{"image_size": 32, "horizontal_flip": true, "layers": 6, "hidden_act": "gelu", "inner_norm": false, "drop_path": 0.1, "width": 256, "projector_hidden": 512, "temperature": 0.3, "residual_init": "none", "optimizer": "adamw", "max_grad_norm": 3.0, "max_steps": 18600, "warmup_steps": 370}
Rows from block 3 of a small self-supervised image encoder, named by matrix and row number. Rows with one number belong to one neuron. Each number is 128 + 32 x the weight over its row's rms, rounded and kept within 0 to 255. All counts start at 0. Numbers have three digits each.
Before each neuron's rows are labels from the 100 images, of 14848, where the neuron reaches its highest value: "strongest on" is what is common among them. Only what is clearly more common there than usual is listed. The data: photos of plants, animals and fungi (iNaturalist). In brackets: how many of the 100.
# fc1: MLP up (model.blocks.3.mlp.fc1.weight, 512x256), inputs 0-85
# fc2: MLP down (model.blocks.3.mlp.fc2.weight, 256x512, transposed), outputs 0-85

strongest on: order Passeriformes (51)
fc1.223:105153160140127167142151079138123138093124087158133144135145156105129056088139096116145104128182106108157108121146133129106151170121135124082080135150164107073126156153109107106105167092169120059091175183109130125090114102097128157149098160097076158128133104
fc2.223:188144126145070127114090127108114117136152147114097087091132115146184140183150113129179145161126108101123136106093064150107190126081152162065180128097107137160107114142173101190145131131100145128155075115113139153134118125145170109117145081152128111101147111

strongest on: order Lepidoptera (37)
fc1.9:145135151124183153115100104194077101055168147142147069113107120128134114131152132062125119079103151101127109088133176079096179109125122178107101137063058127167167122075095125125163149163152149122148169078197104113187115088127121155120111131178099091125115124
fc2.9:094155122112067114128206096074065118141122183145110134045121146086117224106102104167134160102104067173162109113153168151079155100195126115070138132110120125117109160169141133128067117147148071110101138201143131165105170108036120190164099139108087131104101156

strongest on: order Charadriiformes (27)
fc1.381:091150139153161165114150118141113141082100159172159135108170146138082153117157127163114179113141136110130147111217186098027144158154061132106106073138106104115150190117122160124093095115170130134081143122139144128113160067124108163140115127105125134093096118
fc2.381:095138136089086085108137165132157134192119126130149190146121156123064168127164100173164157130131097098175126163174114171125132114176151102183155184112154131087125112160107146144151169161126119084145096155120114103156131103099149085118086131130144163128101148

strongest on: order Charadriiformes (26)
fc1.162:074122155122156116119127086097123155126081159192140099120122131098069106156087068172144146117156110097135151138135145127049134155158151186080113096092135125160105135130170147092137161121117133112096147098149106121092122083168135167160092133123123129164137092
fc2.162:116125179154146169080127116110129162100172128123164171125140122104138121165083135110055149085060158100156127054133156086110118154100171113072098183101113093138125145093128151103141146149166112086135203120151127116135163116030137166131157066091147105116141129

strongest on: order Lepidoptera (42)
fc1.408:119135076096132128149143140166088079144113146127084094092145106159127120131102155139137093165102095123077203164136064149100159128131159199120149112118101133167100151086160048146154135163128153147133108145155156181133111138160148110070133126138147147117147105
fc2.408:090125129112157051146153113130080115103175161154153144117147109145091185128195098126113129112132142141143107147129202146136108094154138101097101133061113109137141166159084156106118097163141119045115132134127182114109140077116128201174114165131134138128093126

strongest on: phylum Tracheophyta (26); kingdom Plantae (26)
fc1.89:138103076129114149148127102127095087159111142134165143098117162149147044118134149105145141141147145135178148190159133117171145125130104186128069079096125106134105156088131128077113092142127175150143164159138160137117131199113110161102119144148134150103131091
fc2.89:101123126095114161116130098140152105184150123102107184155186111151116106102108101106125143100129133147112149108067065149134161109132151113146165130145143146150111111133122100151179157115082164144087085151125067095178131108121139112078124155111091073144099171

strongest on: class Aves (83)
fc1.216:092101100126149068169108122108182082134149141198185109129098097146147078116138153176163133139087137164147138230111063095174129101112088152151086057148099107189128103109142127109115128116103129156120150102176147140090146146116114109110139122199182126143108098
fc2.216:156104128174123162079121162066075162123138142075105151128155144077151135160045096139086128063127138107122125055096125108104148177120161154149175155155154121141105113072161121144093127149086115147162166189098129138197099077190066143185145168116144119054177141

strongest on: phylum Chordata (98); class Aves (94)
fc1.21:087150117149132071149155091103100079142100121117096061059126114078100122128177096158145093119151124135129115154081118113117146112131147147147122106141137162204138065152131117089126177137171151121124184162138196129100139157133125166189120140161160112112119124
fc2.21:164119139118118166085078163138122164103191129110109176119122194132163152120081179131084142164168116118058132085152171150121129154108076140144137151107105167081135162109173143146107118146076106082179086117133121168162044102142143095127138124137107124121174105

strongest on: phylum Chordata (94); class Aves (86); order Anseriformes (27); family: Anatidae (27)
fc1.309:142111188198146143146137107094103167120096097129160159114138176139059125132075113151061182157114171136097152162180163119067147115121076185139095099166093159129122153085126107050117136131114096091099137098167112124110137110158149092157076111105131151149149132
fc2.309:103100089116110109151114111072121185191079118145128182155146140096078125155145115185165144087121083083141150156113159164198109139147136130139131133109116112134107122078126193095070108127096159081150158135124144150085160145100085044114095138025136169124118113

strongest on: phylum Arthropoda (71); class Insecta (67); order Lepidoptera (45)
fc1.502:146148130146136201060111110145133117113172127126114111117083151111119129115094137107111108123133120096115112079103174137116166177105198132114118109135103160153084131120164124128128169145135139149210140083125175147173112093144143138103146148156105141133187109
fc2.502:064085137155193167157140107122080177095134133148129140099122173105061099153105109141107122094046101134133132126113157072110141126127134165086100129165169103105092152106118127101127097104150160137135186144101135126133171061104085175129129163085127116136169173

strongest on: phylum Tracheophyta (28); kingdom Plantae (28)
fc1.481:124146134150087158139163092125070121115110112142124112076126138129072099096110153091115141128114106128126157137183130132128155162144093154018097087157167157106053160136157116079117143132136132111191110132163124190149161143145114094128098186169147161116160071
fc2.481:106196179158050110117105074139134072103129076128130074107127114104162150066171117125138139125175132056065119106122131188128183109126114166129206082130126112125156113167121087216132153118128125126105111112126128075141100082118176112139091117138063123171149113

strongest on: class Aves (83)
fc1.181:115135153121142103147074133152109133115121100173135098118088134089125120179124083147114086106136070113123130159140162064148155159146127157116091120107048087168126129122133208070098199125138099114091202110161160148093096131104120156123118122142087174128140038
fc2.181:160177119123109132165114091120184171120092144108143125116056116130119135090158140135141161125129133124108132160147093170189109076134069098132120128120160096140133109186159160096123123131162126093129043066133154146105137147092117105098121111092086169154115147

strongest on: class Aves (87)
fc1.320:077160165189122123073122123133124166111100110095110136113081127116088159117094123184125114103150112122114120121080125162094169128148169160047125122157163108147000087111144122138141108127092147100164163124093150096177167093148132074125127121107104126145168117
fc2.320:113190134158129120103066115111191151080186114152166137126096092156150132109129093120123104102170176086150088125113099138116177101107120122117158089127069079180113108116104101124128120105151115137145136137084176132164121147103125104086173150151093155154154129

strongest on: phylum Chordata (95); class Aves (89); order Anseriformes (31); family: Anatidae (31)
fc1.441:131176112143146149138126104130103157121127098153138077090147145112103141159115122094115196141118143130126176175172142140134194139129095189074080034158095128069085087057113136126112096141136113075142190074185117132074146086149127143189110150132094143131185095
fc2.441:099132145167102152160135133133117167143050158114146120105170167145081133169139130101134163127158117103151106119208159136103110155163088172062134126119140113122126146098157130117126114113161134062110137147117119131116152127099130102123120143053176191167176102

strongest on: class Aves (88)
fc1.109:100145062134106095123165105118148086140100092142140101123121070131126118123117073157172125147122084115156137143079089124117124099142140123145120116137150151169093046142114100090194167142145136138107158140122174125096168154107179144133120119142166160151107100
fc2.109:106139104158150112156146116114103135137097115118139104105127099148112132166160136115173118081070135100169128191117134113126129172178134121126094103131157053162096093099110105108152146157197138151086176164118116109141201155092110137138111136134141129143095125

strongest on: phylum Tracheophyta (27); kingdom Plantae (27)
fc1.44:164147131154081107140166095068116115123109126148103128068050163125047138069165142148131146224085098118111188104138164130150120162106142105086094086133146162055095159133143151074095151089171129153091116153163134155173167064140128087125077169158172163127167108
fc2.44:093167174199067123118080099141127100122144059126130088081153131129102111125206133140128132081186115078069126127129118150120207134145086166157188111178071124130141114119159084170187113135125156119122175107095143125146096100152183109134086127130135099144131114

strongest on: order Lepidoptera (43)
fc1.452:145196130114112114163139076127153113104140169140166146096113098162105130083104143157136141134089158118131086122219111098151156121058100154130141074112097189104146102126139068146158082123142129088122077119174132133077125122138190130168135079136114123200128177
fc2.452:149083137115138112090133141105133143083146097116109112166064124106132145151121119120121066119117112156108109117064157101099101093108160048115138170056145093161128173181137157133112163126070171170143167132099138130117130076094112184107158113132085126107151165

strongest on: order Lepidoptera (35)
fc1.186:174150126147234098079145103141101101068152138138093082110125079113147200138134156114162136192144179064121152119094081185101130150087113176123065110118110163168106137146102144090155172116112134078134129118188149152141100135148158115131134153191143136109179102
fc2.186:092190134173147103089117088173092167078163115118094115063109102149148170162082149090114095147073163130120146101113190136033148130114116076081097148090126156104173160109090147105157158112146134109127174114126151154133204137096157146156108136114093122154149119

strongest on: order Lepidoptera (33)
fc1.399:162155108108069110078143084139110049159152120124103139099126133147120126077133166125126128185121088113102177115131137171122147103136102144137110130142141187115072124137113091076133168127099142102161080152157176184149132149158184055108059135171153128109137077
fc2.399:085167151173108123138069102172147097085085073160125085138130099157143115102172177143161123102126142103105078165148093145125149128103111168153186138116107129120186108136151160160163127136105152101113123051150134043126083097113178080107091093167079107160101076

strongest on: phylum Chordata (93); class Aves (88)
fc1.74:152148176189120142172105102107110141102124090150159154113062115099029143085152133150124118159101175078069097179152182096134108102148126134175100132158147107101100137090106135114149132112101145084096092121107097113107132099204169126122081155110151150176171124
fc2.74:084141129156062072160146055095111103120146133108133087039136132117083142038179125149121127116133140083146132145139145135145116099120077177136170123165114146061127163109111112150153141128112153090174102120148166113088094118100153105184088140127095131131148107

strongest on: class Insecta (60); phylum Arthropoda (60)
fc1.193:126122120130111107137143094101069117099163119111065058072152090076164091179086120119157136213129086108098186106087091161083134155059197162113082114160070190106144110109140091102120143091121148105137167138168125118126125100146169172120127136174164101093150136
fc2.193:133102122130156164173104150100145100168108137133118169167142178115147085154158153135078110119165100075132123162148127097176116100142111177171116144142160092146120173100142105132120131146090171164117152149118109158128093126111092137082127112133141156080160110

strongest on: order Lepidoptera (32)
fc1.305:114133176193201168085128108176092113122112099131081097081138112142117129112112095106179191140141136104138136132109083090122158146123128170077138143137128161193127065084107179129146149172186165081174181067130147141114153078134142088157104150188119101136123126
fc2.305:140074127111131124124094118152158112133126063085105137124159162122147179131157156092126117127132165067140128162095132118147127153131191122173091134155104152135136117123098110130133117081115105185098108122137173111109158180175128131095152151116116149080135146

strongest on: order Lepidoptera (31)
fc1.31:147123149155129226120091105148099087109156139061128111085134183180030091147117214089158129123106106094071120108166133115131163070119095125111123158183173151096104175091131183130113146153128149120102122099167089159143089100176072126123089124118128108165162162
fc2.31:071153115119101124128131154169197141113098120151145116107143111082150089106068138105080096127070141141132125130117163163119123141120159160109125085115093133162093078098124099159124128182112123127110152091137130106132137139073135148097169121119130079156131105

strongest on: phylum Chordata (93); class Aves (90); order Anseriformes (26); family: Anatidae (26)
fc1.329:087178117121150145178141112073138147148084125146154118087177166157069103152178139155153207141159123109116220209179154137103147101114075168110116047188068141096097137080153199127143087109140137107064145120131125120082109188150109087151083128068139120176169143
fc2.329:189123146105129154167152132139154105163081114156148117134162147096192070103123110100163136159108097119116126136167096187184128147102130179156159097046140148067187148154153113152159148111115128142140077125172092085125044136088165158107140136131114100123124095

strongest on: phylum Tracheophyta (29); kingdom Plantae (29)
fc1.348:152139146154136150152125115118091129122107145129127111071122156123064143135120126111167158151130150116083141160140120123129148190129107178071096040167173144112053136119169133077068073094167122085156093133152101135103152152165092071129106202162126161149144127
fc2.348:125173156125096071128094083080145063120163089140146102098132109137121183077234133144167160099168137038090123153152115162123176124136087149105145055104102129160157106154137124174093149132156104143106106124175133118110102154106179105120114151162054131133111137

strongest on: phylum Arthropoda (60); class Insecta (59); order Lepidoptera (33)
fc1.14:140170129144105147109092087143146109139112100091111102104125103079100113116075118144090153114167120078099141129109128131089149076067128129140135150189113200160105114102193083147141181137050150153166125100123179165104106132165154145169096114142139115106215082
fc2.14:164125166111167127178124107168090125066113135129124118128134094146169141141098142109158145138089127138117108138155135112172079150123067093143107104150121127102123151117145153127120080089132120123141149148165111098106165115098156116123122139104129101165084167