Weights of a small self-supervised image encoder.
Model: 32-pixel images, arch mlp, layers 6.
Training: adamw at rate 0.0015, 18600 steps, batches of 256.
Data: 77898 training examples, 61.1 epochs.
Rows from block 2 of a small self-supervised image encoder, named by matrix and row number. Rows with one number belong to one neuron. Each number is 500 + 50 x the weight over its row's rms, rounded and kept within 0 to 999. All counts start at 0. Numbers have three digits each.
After each neuron's rows are labels from the 100 images, of 14848, where the neuron reaches its highest value: "strongest on" is what is common among them. Only what is clearly more common there than usual is listed. The data: photos of plants, animals and fungi (iNaturalist).
# fc1: MLP up (model.blocks.2.mlp.fc1.weight, 512x256), inputs 52-103
# fc2: MLP down (model.blocks.2.mlp.fc2.weight, 256x512, transposed), outputs 52-103

fc1.367:519465456466477497513534448488646480579520553483562532447399510456467526463455483465596534508540510481489505548518477504515413455479544578485536495553573563
fc2.367:498477547501463478476494445497502565469534452673464497607482528614511464449582530545596569455406524530464412590484410557474442473491415423478533429567440565
strongest on: order Lepidoptera

fc1.464:480401460491488466418498601510531486471463495493555515558462559537508557372513416485561511491431516467577522603429560524545543507421473558522569510493503542
fc2.464:533594510453525536518542428478473590522543538435500530476508463547492489547496508478511488556457509490460382362553531416521379540566495491498386530466481513
strongest on: order Lepidoptera

fc1.83:458337522485515467395445539505598493473552546572467480580537625567436397527511508456533555628511466496430523518473501459521528467485512438536548538569464546
fc2.83:461618515549447520533458482501516463480489420478557488481399483468539462534457488461401490485460460467438453466443447507462475484503538594494395508376587405
strongest on: phylum Tracheophyta; kingdom Plantae

fc1.496:426469497403538535488490508476546490402497508459551389633424538448461457543633521456536570493545477416492584561487514475544440524423520424479553430565460523
fc2.496:473498493446479457543524457558590472515504537476488545466548545419473521513579584440432559435491418502466543587548562474416532425506511533455511430418494453
strongest on: order Lepidoptera

fc1.362:507462585511536422445455483525380518467476513474496502582487492375518427551582495527567494519521559532580521434589440544553550605498480495573592459562470463
fc2.362:516562484528406544485498487514449413485492452417583547444514487462472559543458402545454422521485467531510519470570548477419490481475454555457477576493464518
strongest on: order Lepidoptera

fc1.104:535412501502570463460459544565446550521539493482477588515560508521515509483488501490474509535535589486561515441564544418523554472539485431604465567553418605
fc2.104:547563562482486542412423525576425455463516477506505545544422535487429399576516484532450514550480483471521478533545524537504567453494478606498553458605531555
strongest on: phylum Tracheophyta; kingdom Plantae

fc1.480:463508516561538446467468458519572542483500503490542459493477544602538537432532510455594476517514465486426548534439521552551536606485482446489530496569506504
fc2.480:490439439365501449480493426647380526497573568508439558493587510522597487484549549508482574435503539481505538512448441610444500479541452485496495491553528584
strongest on: phylum Tracheophyta; kingdom Plantae

fc1.244:582421507468583509429424610577541544544534554476493548516571484505403455533537514390516466584505545391517516574522586570479429399470468485573565532588404485
fc2.244:483488479533472431545551461393478547473446522491547440497463532458516513397463495560485465477525441548440515564543434503417536566507482498446524507362497452
strongest on: phylum Tracheophyta; kingdom Plantae

fc1.448:589383463482509464475454508468542552587592507521408498487498483498563495482463475496534511537497576525460565478438590513461534459456443542565557584570512551
fc2.448:519410480545519483511528474538580525529511555463509451449523555542505477458559545461507485447523501599453504640472536502458506529469481479468536486457438455
strongest on: phylum Tracheophyta; kingdom Plantae

fc1.451:432504526394519427527525485501603549422470459436548484502443515551501565456494541483564488508473610486487447555441533434527538542502458462488492524520541505
fc2.451:596526587554464522528471584598450520579459496473488532528562497543547500424502486451468456470560500473532581475499510560483491463483515513526428549525541581
strongest on: order Lepidoptera

fc1.408:531537431511412502531538515506554546538589538470455584499476498502610601367471493514576528476525503494363414547501517466444521441463460559585494540511482555
fc2.408:485482500517437450472488628427444449511512516596496392479542529504402437660476501486454453478465509463563551516456452584468563435518609519482474521510532451
strongest on: order Lepidoptera

fc1.48:503493507473431513492496517534468504501543494595433538607413509463526457526443487524522581475436530490585518552408493582489417448531454530475553565508634471
fc2.48:511418425464483455496515487490490499514507492437417478525553533491519518433532493414468516461514509548456479565435467459529494578491470414492454548405444537
strongest on: phylum Tracheophyta; kingdom Plantae

fc1.461:485423489370547428480492518479499558508493547534482486554483440565526489457446479504545558564500601486520633511374540533535491464455430488608501582505511520
fc2.461:504580534429485530433498472508491497509456467534569391440437417560461451460456510430521459495425420482413456571425472565570392501545502488440509546553566447
strongest on: phylum Tracheophyta; kingdom Plantae

fc1.278:553533564528468472465466566488490552493442583599492542545517491471479499598492465574509459539471552514586575434493472495534449550457514532538531503539517594
fc2.278:476466518549454459488529455538496500530550457361508538512442532457495472540512488410461542469524580535481476473519515465420557532476507536444483447522526503
strongest on: order Lepidoptera

fc1.300:536461504525515541503424600432603523517472573511473571475546512516464499448522479565514489573524527511560453506469539461523471472534502543578486527487415555
fc2.300:586474481487522505463456490450434544476540530550508481537499481575578461391461494558549469470431598514406560494500484498469495445443430426520495448548452566
strongest on: class Aves; order Accipitriformes

fc1.381:545505506486581480441462565495457527504487502488505507504535450579472546474455525513534460528592596512553567547515586462499521483519433477519607570546583540
fc2.381:458553582528487445550496483451496482548496511563433440491442426453458464529457529577459494523455568492371556452431465463485506455457588506550480425501585482
strongest on: phylum Tracheophyta; kingdom Plantae

fc1.16:417521457423561463506491510422538523411510476493521488507465514438514495534559434532500534535553578445543482475487540448511469581545493605480512480528436616
fc2.16:501556572580510593462529450407528457524456457467552413461526539496495520480482443564501428497545545557436529475549505491580422496467501499469465552547484480
strongest on: phylum Tracheophyta; kingdom Plantae

fc1.365:450473556521577461524423530478491530606493515500547511513534430477526522567535489437499563551377503492430457603447560431446445566480470425536468406424516480
fc2.365:506506527483479541475479534540427481532528473538460476505430496522439477554494495422422495519455492466493476517507319503448541498533473567456509477441510427
strongest on: order Lepidoptera

fc1.87:558443522441546523468485515506551509547543532514490531553478507588452494530488530449522534518451569462483679478524634436554499469495484456505501489585447536
fc2.87:517538480486481549553580513549445539458485499390554444448506464486511539502480549484532469392581480554497553534484546569480504453480452466468491534432538465
strongest on: phylum Tracheophyta; kingdom Plantae

fc1.43:405440486481476553465480430492490504521527554545470399573536445432572475551552462513504483566448532445504455487480487572487443499510406502532485515523464467
fc2.43:409483519507471464533491596564468469547495502506570467511533444408509559528486481505526478449483465556544569520492560577454548490441478536520450466544446483
strongest on: order Lepidoptera

fc1.214:483503561519448452511438509499564507453500506494500460532461541477515589460580511483499621401476496430502422581471513483493509482418485533479543480462457490
fc2.214:483551533515538391555488520467443504570494393611502487490438432479421488542457530452491497493436361508432472372558398532537544538585566438477500459397487443
strongest on: order Lepidoptera

fc1.5:601455441486480444454529493554567522536467457443485586538538577489466579511496482439552521512552536508468534581461568474486484501477483438499604519560547521
fc2.5:524454575467517569477452535567454518469494595513564472475525428498505481423505484480482487496441523456546508553475521535514418497459481550532447508534438484
strongest on: order Lepidoptera

fc1.391:500547522447499516509458537538502484498457436510527493519496450532507535460522571529584462430434558506509514569451502442535512512479496488511517485555484529
fc2.391:475526495473430570521487558518526446463451527516490487522518533459453533383521514496474457463480451545535471603493489496493518490453444473486467466457498544
strongest on: order Lepidoptera

fc1.401:452521464471479517521477577491522539444514493547602435508600479362467488449566533528517512508516511442525511476450567464476498543429497430459612443502514492
fc2.401:470460433556539459459539438536500527610517477532463488541492573432509482426487485547543550464494492494465518624528576539449482452444476600466502542444480491
strongest on: order Lepidoptera

fc1.382:446423501577518545551451453443541445470489524522526470480505530451602506526489409564544500535505579537582507477577535506481561581503491516544596542491468565
fc2.382:490435545545474531464486425482542518458496474485515468508611581553511502395490513486486490491556501561418519530506472400576496481574446433423459476425449509
strongest on: phylum Tracheophyta; kingdom Plantae

fc1.161:445559473613573580505540490490512500498488429495442619463475531525600583565555480432475461544582441543523496494562506408489546591574457446511583572510514529
fc2.161:541509604481448518444463526521565541496471573501557413524430540513468490517492417472513568574441495501518532475559563456495543424543603479507486568412489471
strongest on: class Aves

fc1.190:545497497475492465527489530545580480431533530422480452452541532524485542442448508493509510536539568403497544480518582527483433361475498467518549567575500541
fc2.190:487550522562542491512473579444420533459505402463447522525484473500440410541514544476459514536522503469532582429523450537488549526504606494490468470504554464
strongest on: phylum Tracheophyta; kingdom Plantae

fc1.236:464372498470492412521404483454559541453499501521523473511451435513529510527565436521506501515514607492522534568472515486503458543543463516504541548489459524
fc2.236:569493484501532552486495477464576432482467554438531503455494505494457517462519458519434377596571531492522509523530536469550462480541467548512573588553441551
strongest on: phylum Tracheophyta; kingdom Plantae