From a checkpoint of a small self-supervised image encoder: adamw at rate 0.0015.
Rows from block 2 of a small self-supervised image encoder, named by matrix and row number. Rows with one number belong to one neuron. Each number is 500 + 25 x the weight over its row's rms, rounded and kept within 0 to 999. All counts start at 0. Numbers have three digits each. After the name is the row's rms in percent of the matrix's.
After each neuron's rows are labels from the 100 images, of 14848, where the neuron reaches its highest value: "top examples" is what is common among them. Only what is clearly more common there than usual is listed. The data: photos of plants, animals and fungi (iNaturalist).
# fc1: MLP up (model.blocks.2.mlp.fc1.weight, 512x256), inputs 0-51
# fc2: MLP down (model.blocks.2.mlp.fc2.weight, 256x512, transposed), outputs 0-51

fc1.186 088:484518506515497467459492484521519472494496495486507487465471511490491478505436520492496516503492509467520501499484462536533528463478516527462466494514497491
fc2.186 086:474486522509537542492527476478481506509521491513503528524504491514510531489443499469495506478489497540471482451457493491538506524482507494504500480487498497
top examples: class Aves

fc1.451 102:500522488506536524495510471497499438461500516522479467472498528514488500508464535489513545577482536459446524501490528519474498482498499484509442508514504506
fc2.451 105:484522518520523470477464497546524503514493479451484534483483513507509517520514534445464476497517500437483521528477517503481535509538514481491508509480482507
top examples: order Lepidoptera

fc1.305 099:506507508510518517494473487522482491491457524524502461466511530521524487468489503513523534508521511473487504524483483460504517476464460547476488501500504489
fc2.305 088:493463524507516523474496499507510491472515455521441499500500501495523488533491501490452440509499493503530523479456487468474499528543531502496480510487459513
top examples: order Lepidoptera

fc1.494 108:441522515516529528444506475489481509522477492514496507496488518491454502491477463507449520474487473481459489471516506533467498498523483510413486499528524501
fc2.494 112:488517500543496459499470466502479497460528488479474476474487486536514514456540509456495483480493516504496523486471535518494523434519473496439516511469457468
top examples: class Aves

fc1.150 090:451485503488529476534495504537469498474478491475483474496505486503487490515531515473479481486498477500474528527513539463518485536501536509464484465515461467
fc2.150 081:516510508498477499537522510488502486516487521518488487490446492500457503498501508512503472492510505529477507513490555505546450503505492446486492508500512492
top examples: class Aves

fc1.247 118:485492491523505527501472488474516506517492507544524514473509530487462453484500506516487503508502525448516526546529493484489528512509486547534471440491523513
fc2.247 142:509510512507514474491533471500476443490491472502468490504510456476492483477534479514532492496479470520458519486456479502530519493472509488518467475515473510
top examples: phylum Tracheophyta; kingdom Plantae

fc1.29 094:483509453540541521517500477500487505492470519533526467471505528490482471518523501505485458511498529490527537508486534496477505451523481525489503480486507487
fc2.29 089:495539483498469489464470496479530485496507480489464515511526498547491520490530450480508535486485502463481498472472468541487578482498547502526521499497513525
top examples: phylum Tracheophyta; kingdom Plantae

fc1.209 105:523490551538515567468485455510512477476511516505451463470474486468497476495478485463524480560513485464488496499477512451506526487458491503454498474487495519
fc2.209 100:491485459504493489494505499498517474542510493527493510485559506514466495530489503497492492499518503497528541502504463489501489525518539473561517515500481540
top examples: phylum Arthropoda; class Insecta

fc1.52 088:529517517505492454447475461513496478454578526508520480482501490487535489509549502512526467539520491469489525520529500510485545504442464556536503484486494519
fc2.52 081:493522502511498443547480499492517489525537506492481551509480549511478488466519548525461484486514484539506549535524494517481492478515492483530486488528475472
top examples: order Lepidoptera

fc1.362 087:495507489506499479465512510483481514500511514482509496450462485442499506454502476520487502484521489513497524539500487509499529484551484515469489462491525488
fc2.362 079:502507474452517485502548464491485498458511508508513464480533520529488530535543498526546530471500453516468520512498511482461524522523515517531476466477487487
top examples: order Lepidoptera

fc1.61 125:511515488508477482438516480499513504501470498534459458484503459438528494466449483509501515521515466496481502476437518564494500509435510499501499451506475501
fc2.61 154:513477546483538508550499547497495495478529511470513555519490541536490488559529538477476496487502502484498490484553505471521493486510473502490501546509488465
top examples: phylum Arthropoda; class Insecta; order Lepidoptera

fc1.27 097:537522541531513511479447470500503514471543512488468490466468530498504484508481572521474501519513468475489514518510497502492491531475508533495479504480482510
fc2.27 105:465521483519504479482526460463493506510465517533489458463492487514494518503488446519508507512472487482538509501469499526477520453494505458490518493500538473
top examples: phylum Arthropoda; class Insecta

fc1.225 111:519472541504535502452475496511507521493508485514458502481478529455511515478467501504493496527561532463475486499503539508496522529423540537474479482484443487
fc2.225 125:467486489508485505545513475507503493505494507492529513484477505553478474546527503502518487483471490518519525533515485442541491490557486474525512518522535468
top examples: phylum Arthropoda; class Insecta

fc1.43 091:495491495542511502512497510457497547503522491517527474487484496447506478481531476541528499519497461519498509494467506543465536456538474547463494491502480512
fc2.43 088:512508509478485470485497493484496501483603489495470493512504515469480512461495486543509493482442486512415491482477512526493519455516541460521497513530507510
top examples: order Lepidoptera

fc1.295 112:472514491502490507511484489527484482480540516513495457483512513526504484487492530490514524508463472499491514458515547524496519498500483506468527479455519484
fc2.295 124:471486502534507514528509486494489512477485510528491504490506512507516483480498514465464490472471491555510534500460544488500531485470498493468495457484478477
top examples: phylum Arthropoda; class Insecta

fc1.502 090:475489483523483504530494501504438505479538477496522480501505495505488508561473486503465486509498490519510526492523514485486519498509505544497486501480466521
fc2.502 077:465462473492529516464542537480466527500502509467488514476506506489499547530502481490466499487454527529535463453484507489489493539515499428483495536503489456
top examples: phylum Chordata; class Aves

fc1.511 113:550515538500474499490499439509475460490522500494479490467476493482507475487457520481505515540522484494464529478467460526477527495430511513501500480528470530
fc2.511 116:516472479503496529499531492480471519529474526492500501487525518481513442500467498485490499543501502508549523483505503490517493521495532513530473510480523458
top examples: phylum Arthropoda; class Insecta; order Lepidoptera

fc1.342 145:541500525499498478475484506477474479504477503482426490495485546462502513490482511490491481539576501475455505503490493540477555481448524504506502515514457552
fc2.342 182:461525478515526477516503501499528519475540495518535498492501478543532495519529485524474478471454510504519496496497509487555467534569511493501510486508539439
top examples: phylum Arthropoda; class Insecta

fc1.242 100:538552517501505500466479467490507459533516502520505507511482499530520491483513493515468512524473506488492522509498460482518542471459486498509502500498480508
fc2.242 098:489486512522496511509486544527504509463478515509511469485501514507473501517458528480529490515532502489507463479520550523449464536475536471499516536452515507
top examples: order Lepidoptera

fc1.5 085:502542495518516478470459469502544452467512492500494465467468475494485508421498506488500483491468514477464477490524484473489534467505486533492502525501486499
fc2.5 077:494478544495556474514487503540462483457507499480513497495501516481524508531467530484462476488509457484450466496500563495508476515497526525496459512463483502
top examples: order Lepidoptera

fc1.46 092:535521533507492524515497481489465441488512492489477492487490483500463520479533505496484517492521490501438499479488466494552514512445507534519482488540464513
fc2.46 087:521470495469485507498536515475493480566453507471452519498523499472504475491470483494505513513508531502547496469479490522465495508463492473502492485473514530
top examples: order Lepidoptera

fc1.391 105:526530504531580498488481468543493480435508520491474501470483514509526547522493505485485472542520571441499504504479483497470492517490498497498401511496516506
fc2.391 130:489521503502462509455505495533457499470529499477464461439522467511503547542488542481459491515478489504499501458479505491460480499479481420466491574485515504
top examples: order Lepidoptera

fc1.8 148:468536492531485475521527456495484459491481497512508458467475487469467468490511479520538478505481485487507512518456480506484529481495510517510485476522514481
fc2.8 176:533477522477533537499483549505508522481526518499496558506492552514526510508503536479474516522525497494461514470527522504516498516482491504496501542501483478
top examples: phylum Chordata; class Aves; order Accipitriformes

fc1.347 101:495510538479516478507504438576471481477491502491474496457509476494505523470485494483516485503536507484492497514533461473525496482437457552486495496498510531
fc2.347 102:507516452497504484485509518500531489476511469529472515509513546498529514517512518465456494471512502485454540520471531513476489484536536433508452514497497484
top examples: phylum Arthropoda; order Lepidoptera

fc1.127 094:506553512531494482523463462502549505491499503504522505444480497499504512461482493511497509518542493475500526563490466475516536531498529555515478439519520545
fc2.127 081:481496490504523514557505469478477505515480501533499494461509520506471453490479478535486480510494509516517568513488558515509459519481475506505477486520494491
top examples: phylum Tracheophyta; kingdom Plantae

fc1.214 089:497522504486490498468473505524496500505516510488456485493527507524505520521459518520489496530516511500483472461565477454436549502469473517475507557483473555
fc2.214 078:502462491467475503538534534461503504523466511492507490557490499505521458482523493498497482443480495534495515483505530522525501505480488487494510502491508462
top examples: order Lepidoptera

fc1.401 088:497511482493513513472461490499514516506477547501514522478521492534475452510488488499530516470487525497452477505476466472484521461486500519470477513495498516
fc2.401 070:490527472490499447484532510531482507528551480495499539495524503526523543498450523568461541490468488537508499474471481476508578497552490453520526530475499502
top examples: order Lepidoptera

fc1.479 099:521523507505511499492465465514499454498511496493463469480498507513474475482509499506526500533515480480512488471470479529484489480469495499536498518465533531
fc2.479 091:489492501500500476527486528500534525513492478510499509531477493536460504463531494537510491470525533514518490514519498495510472487517493474537502489465499504
top examples: phylum Arthropoda; class Insecta

fc1.367 093:524532525499497486536498457545511454476495504493485452499476465525533515468547536443551473532513508487445500524488498484535488495450495529521449492514456463
fc2.367 094:492490470472493442490506489495450451509533519460442509457490480505486510516504517489456483517505506522500533471477489521547495464503475476447495515517486523
top examples: order Lepidoptera

fc1.380 092:495499484510518513478541475536453450461483504485459468465514517514533498452499486464509508527490484504486570499468518537475505487494484525449488495511487481
fc2.380 095:476538512517493459495500450528472476489508513498514489484506487512469481475530487514522487501516514497487521485472494549491500491497503532493510498447481487
top examples: phylum Arthropoda; class Insecta; order Lepidoptera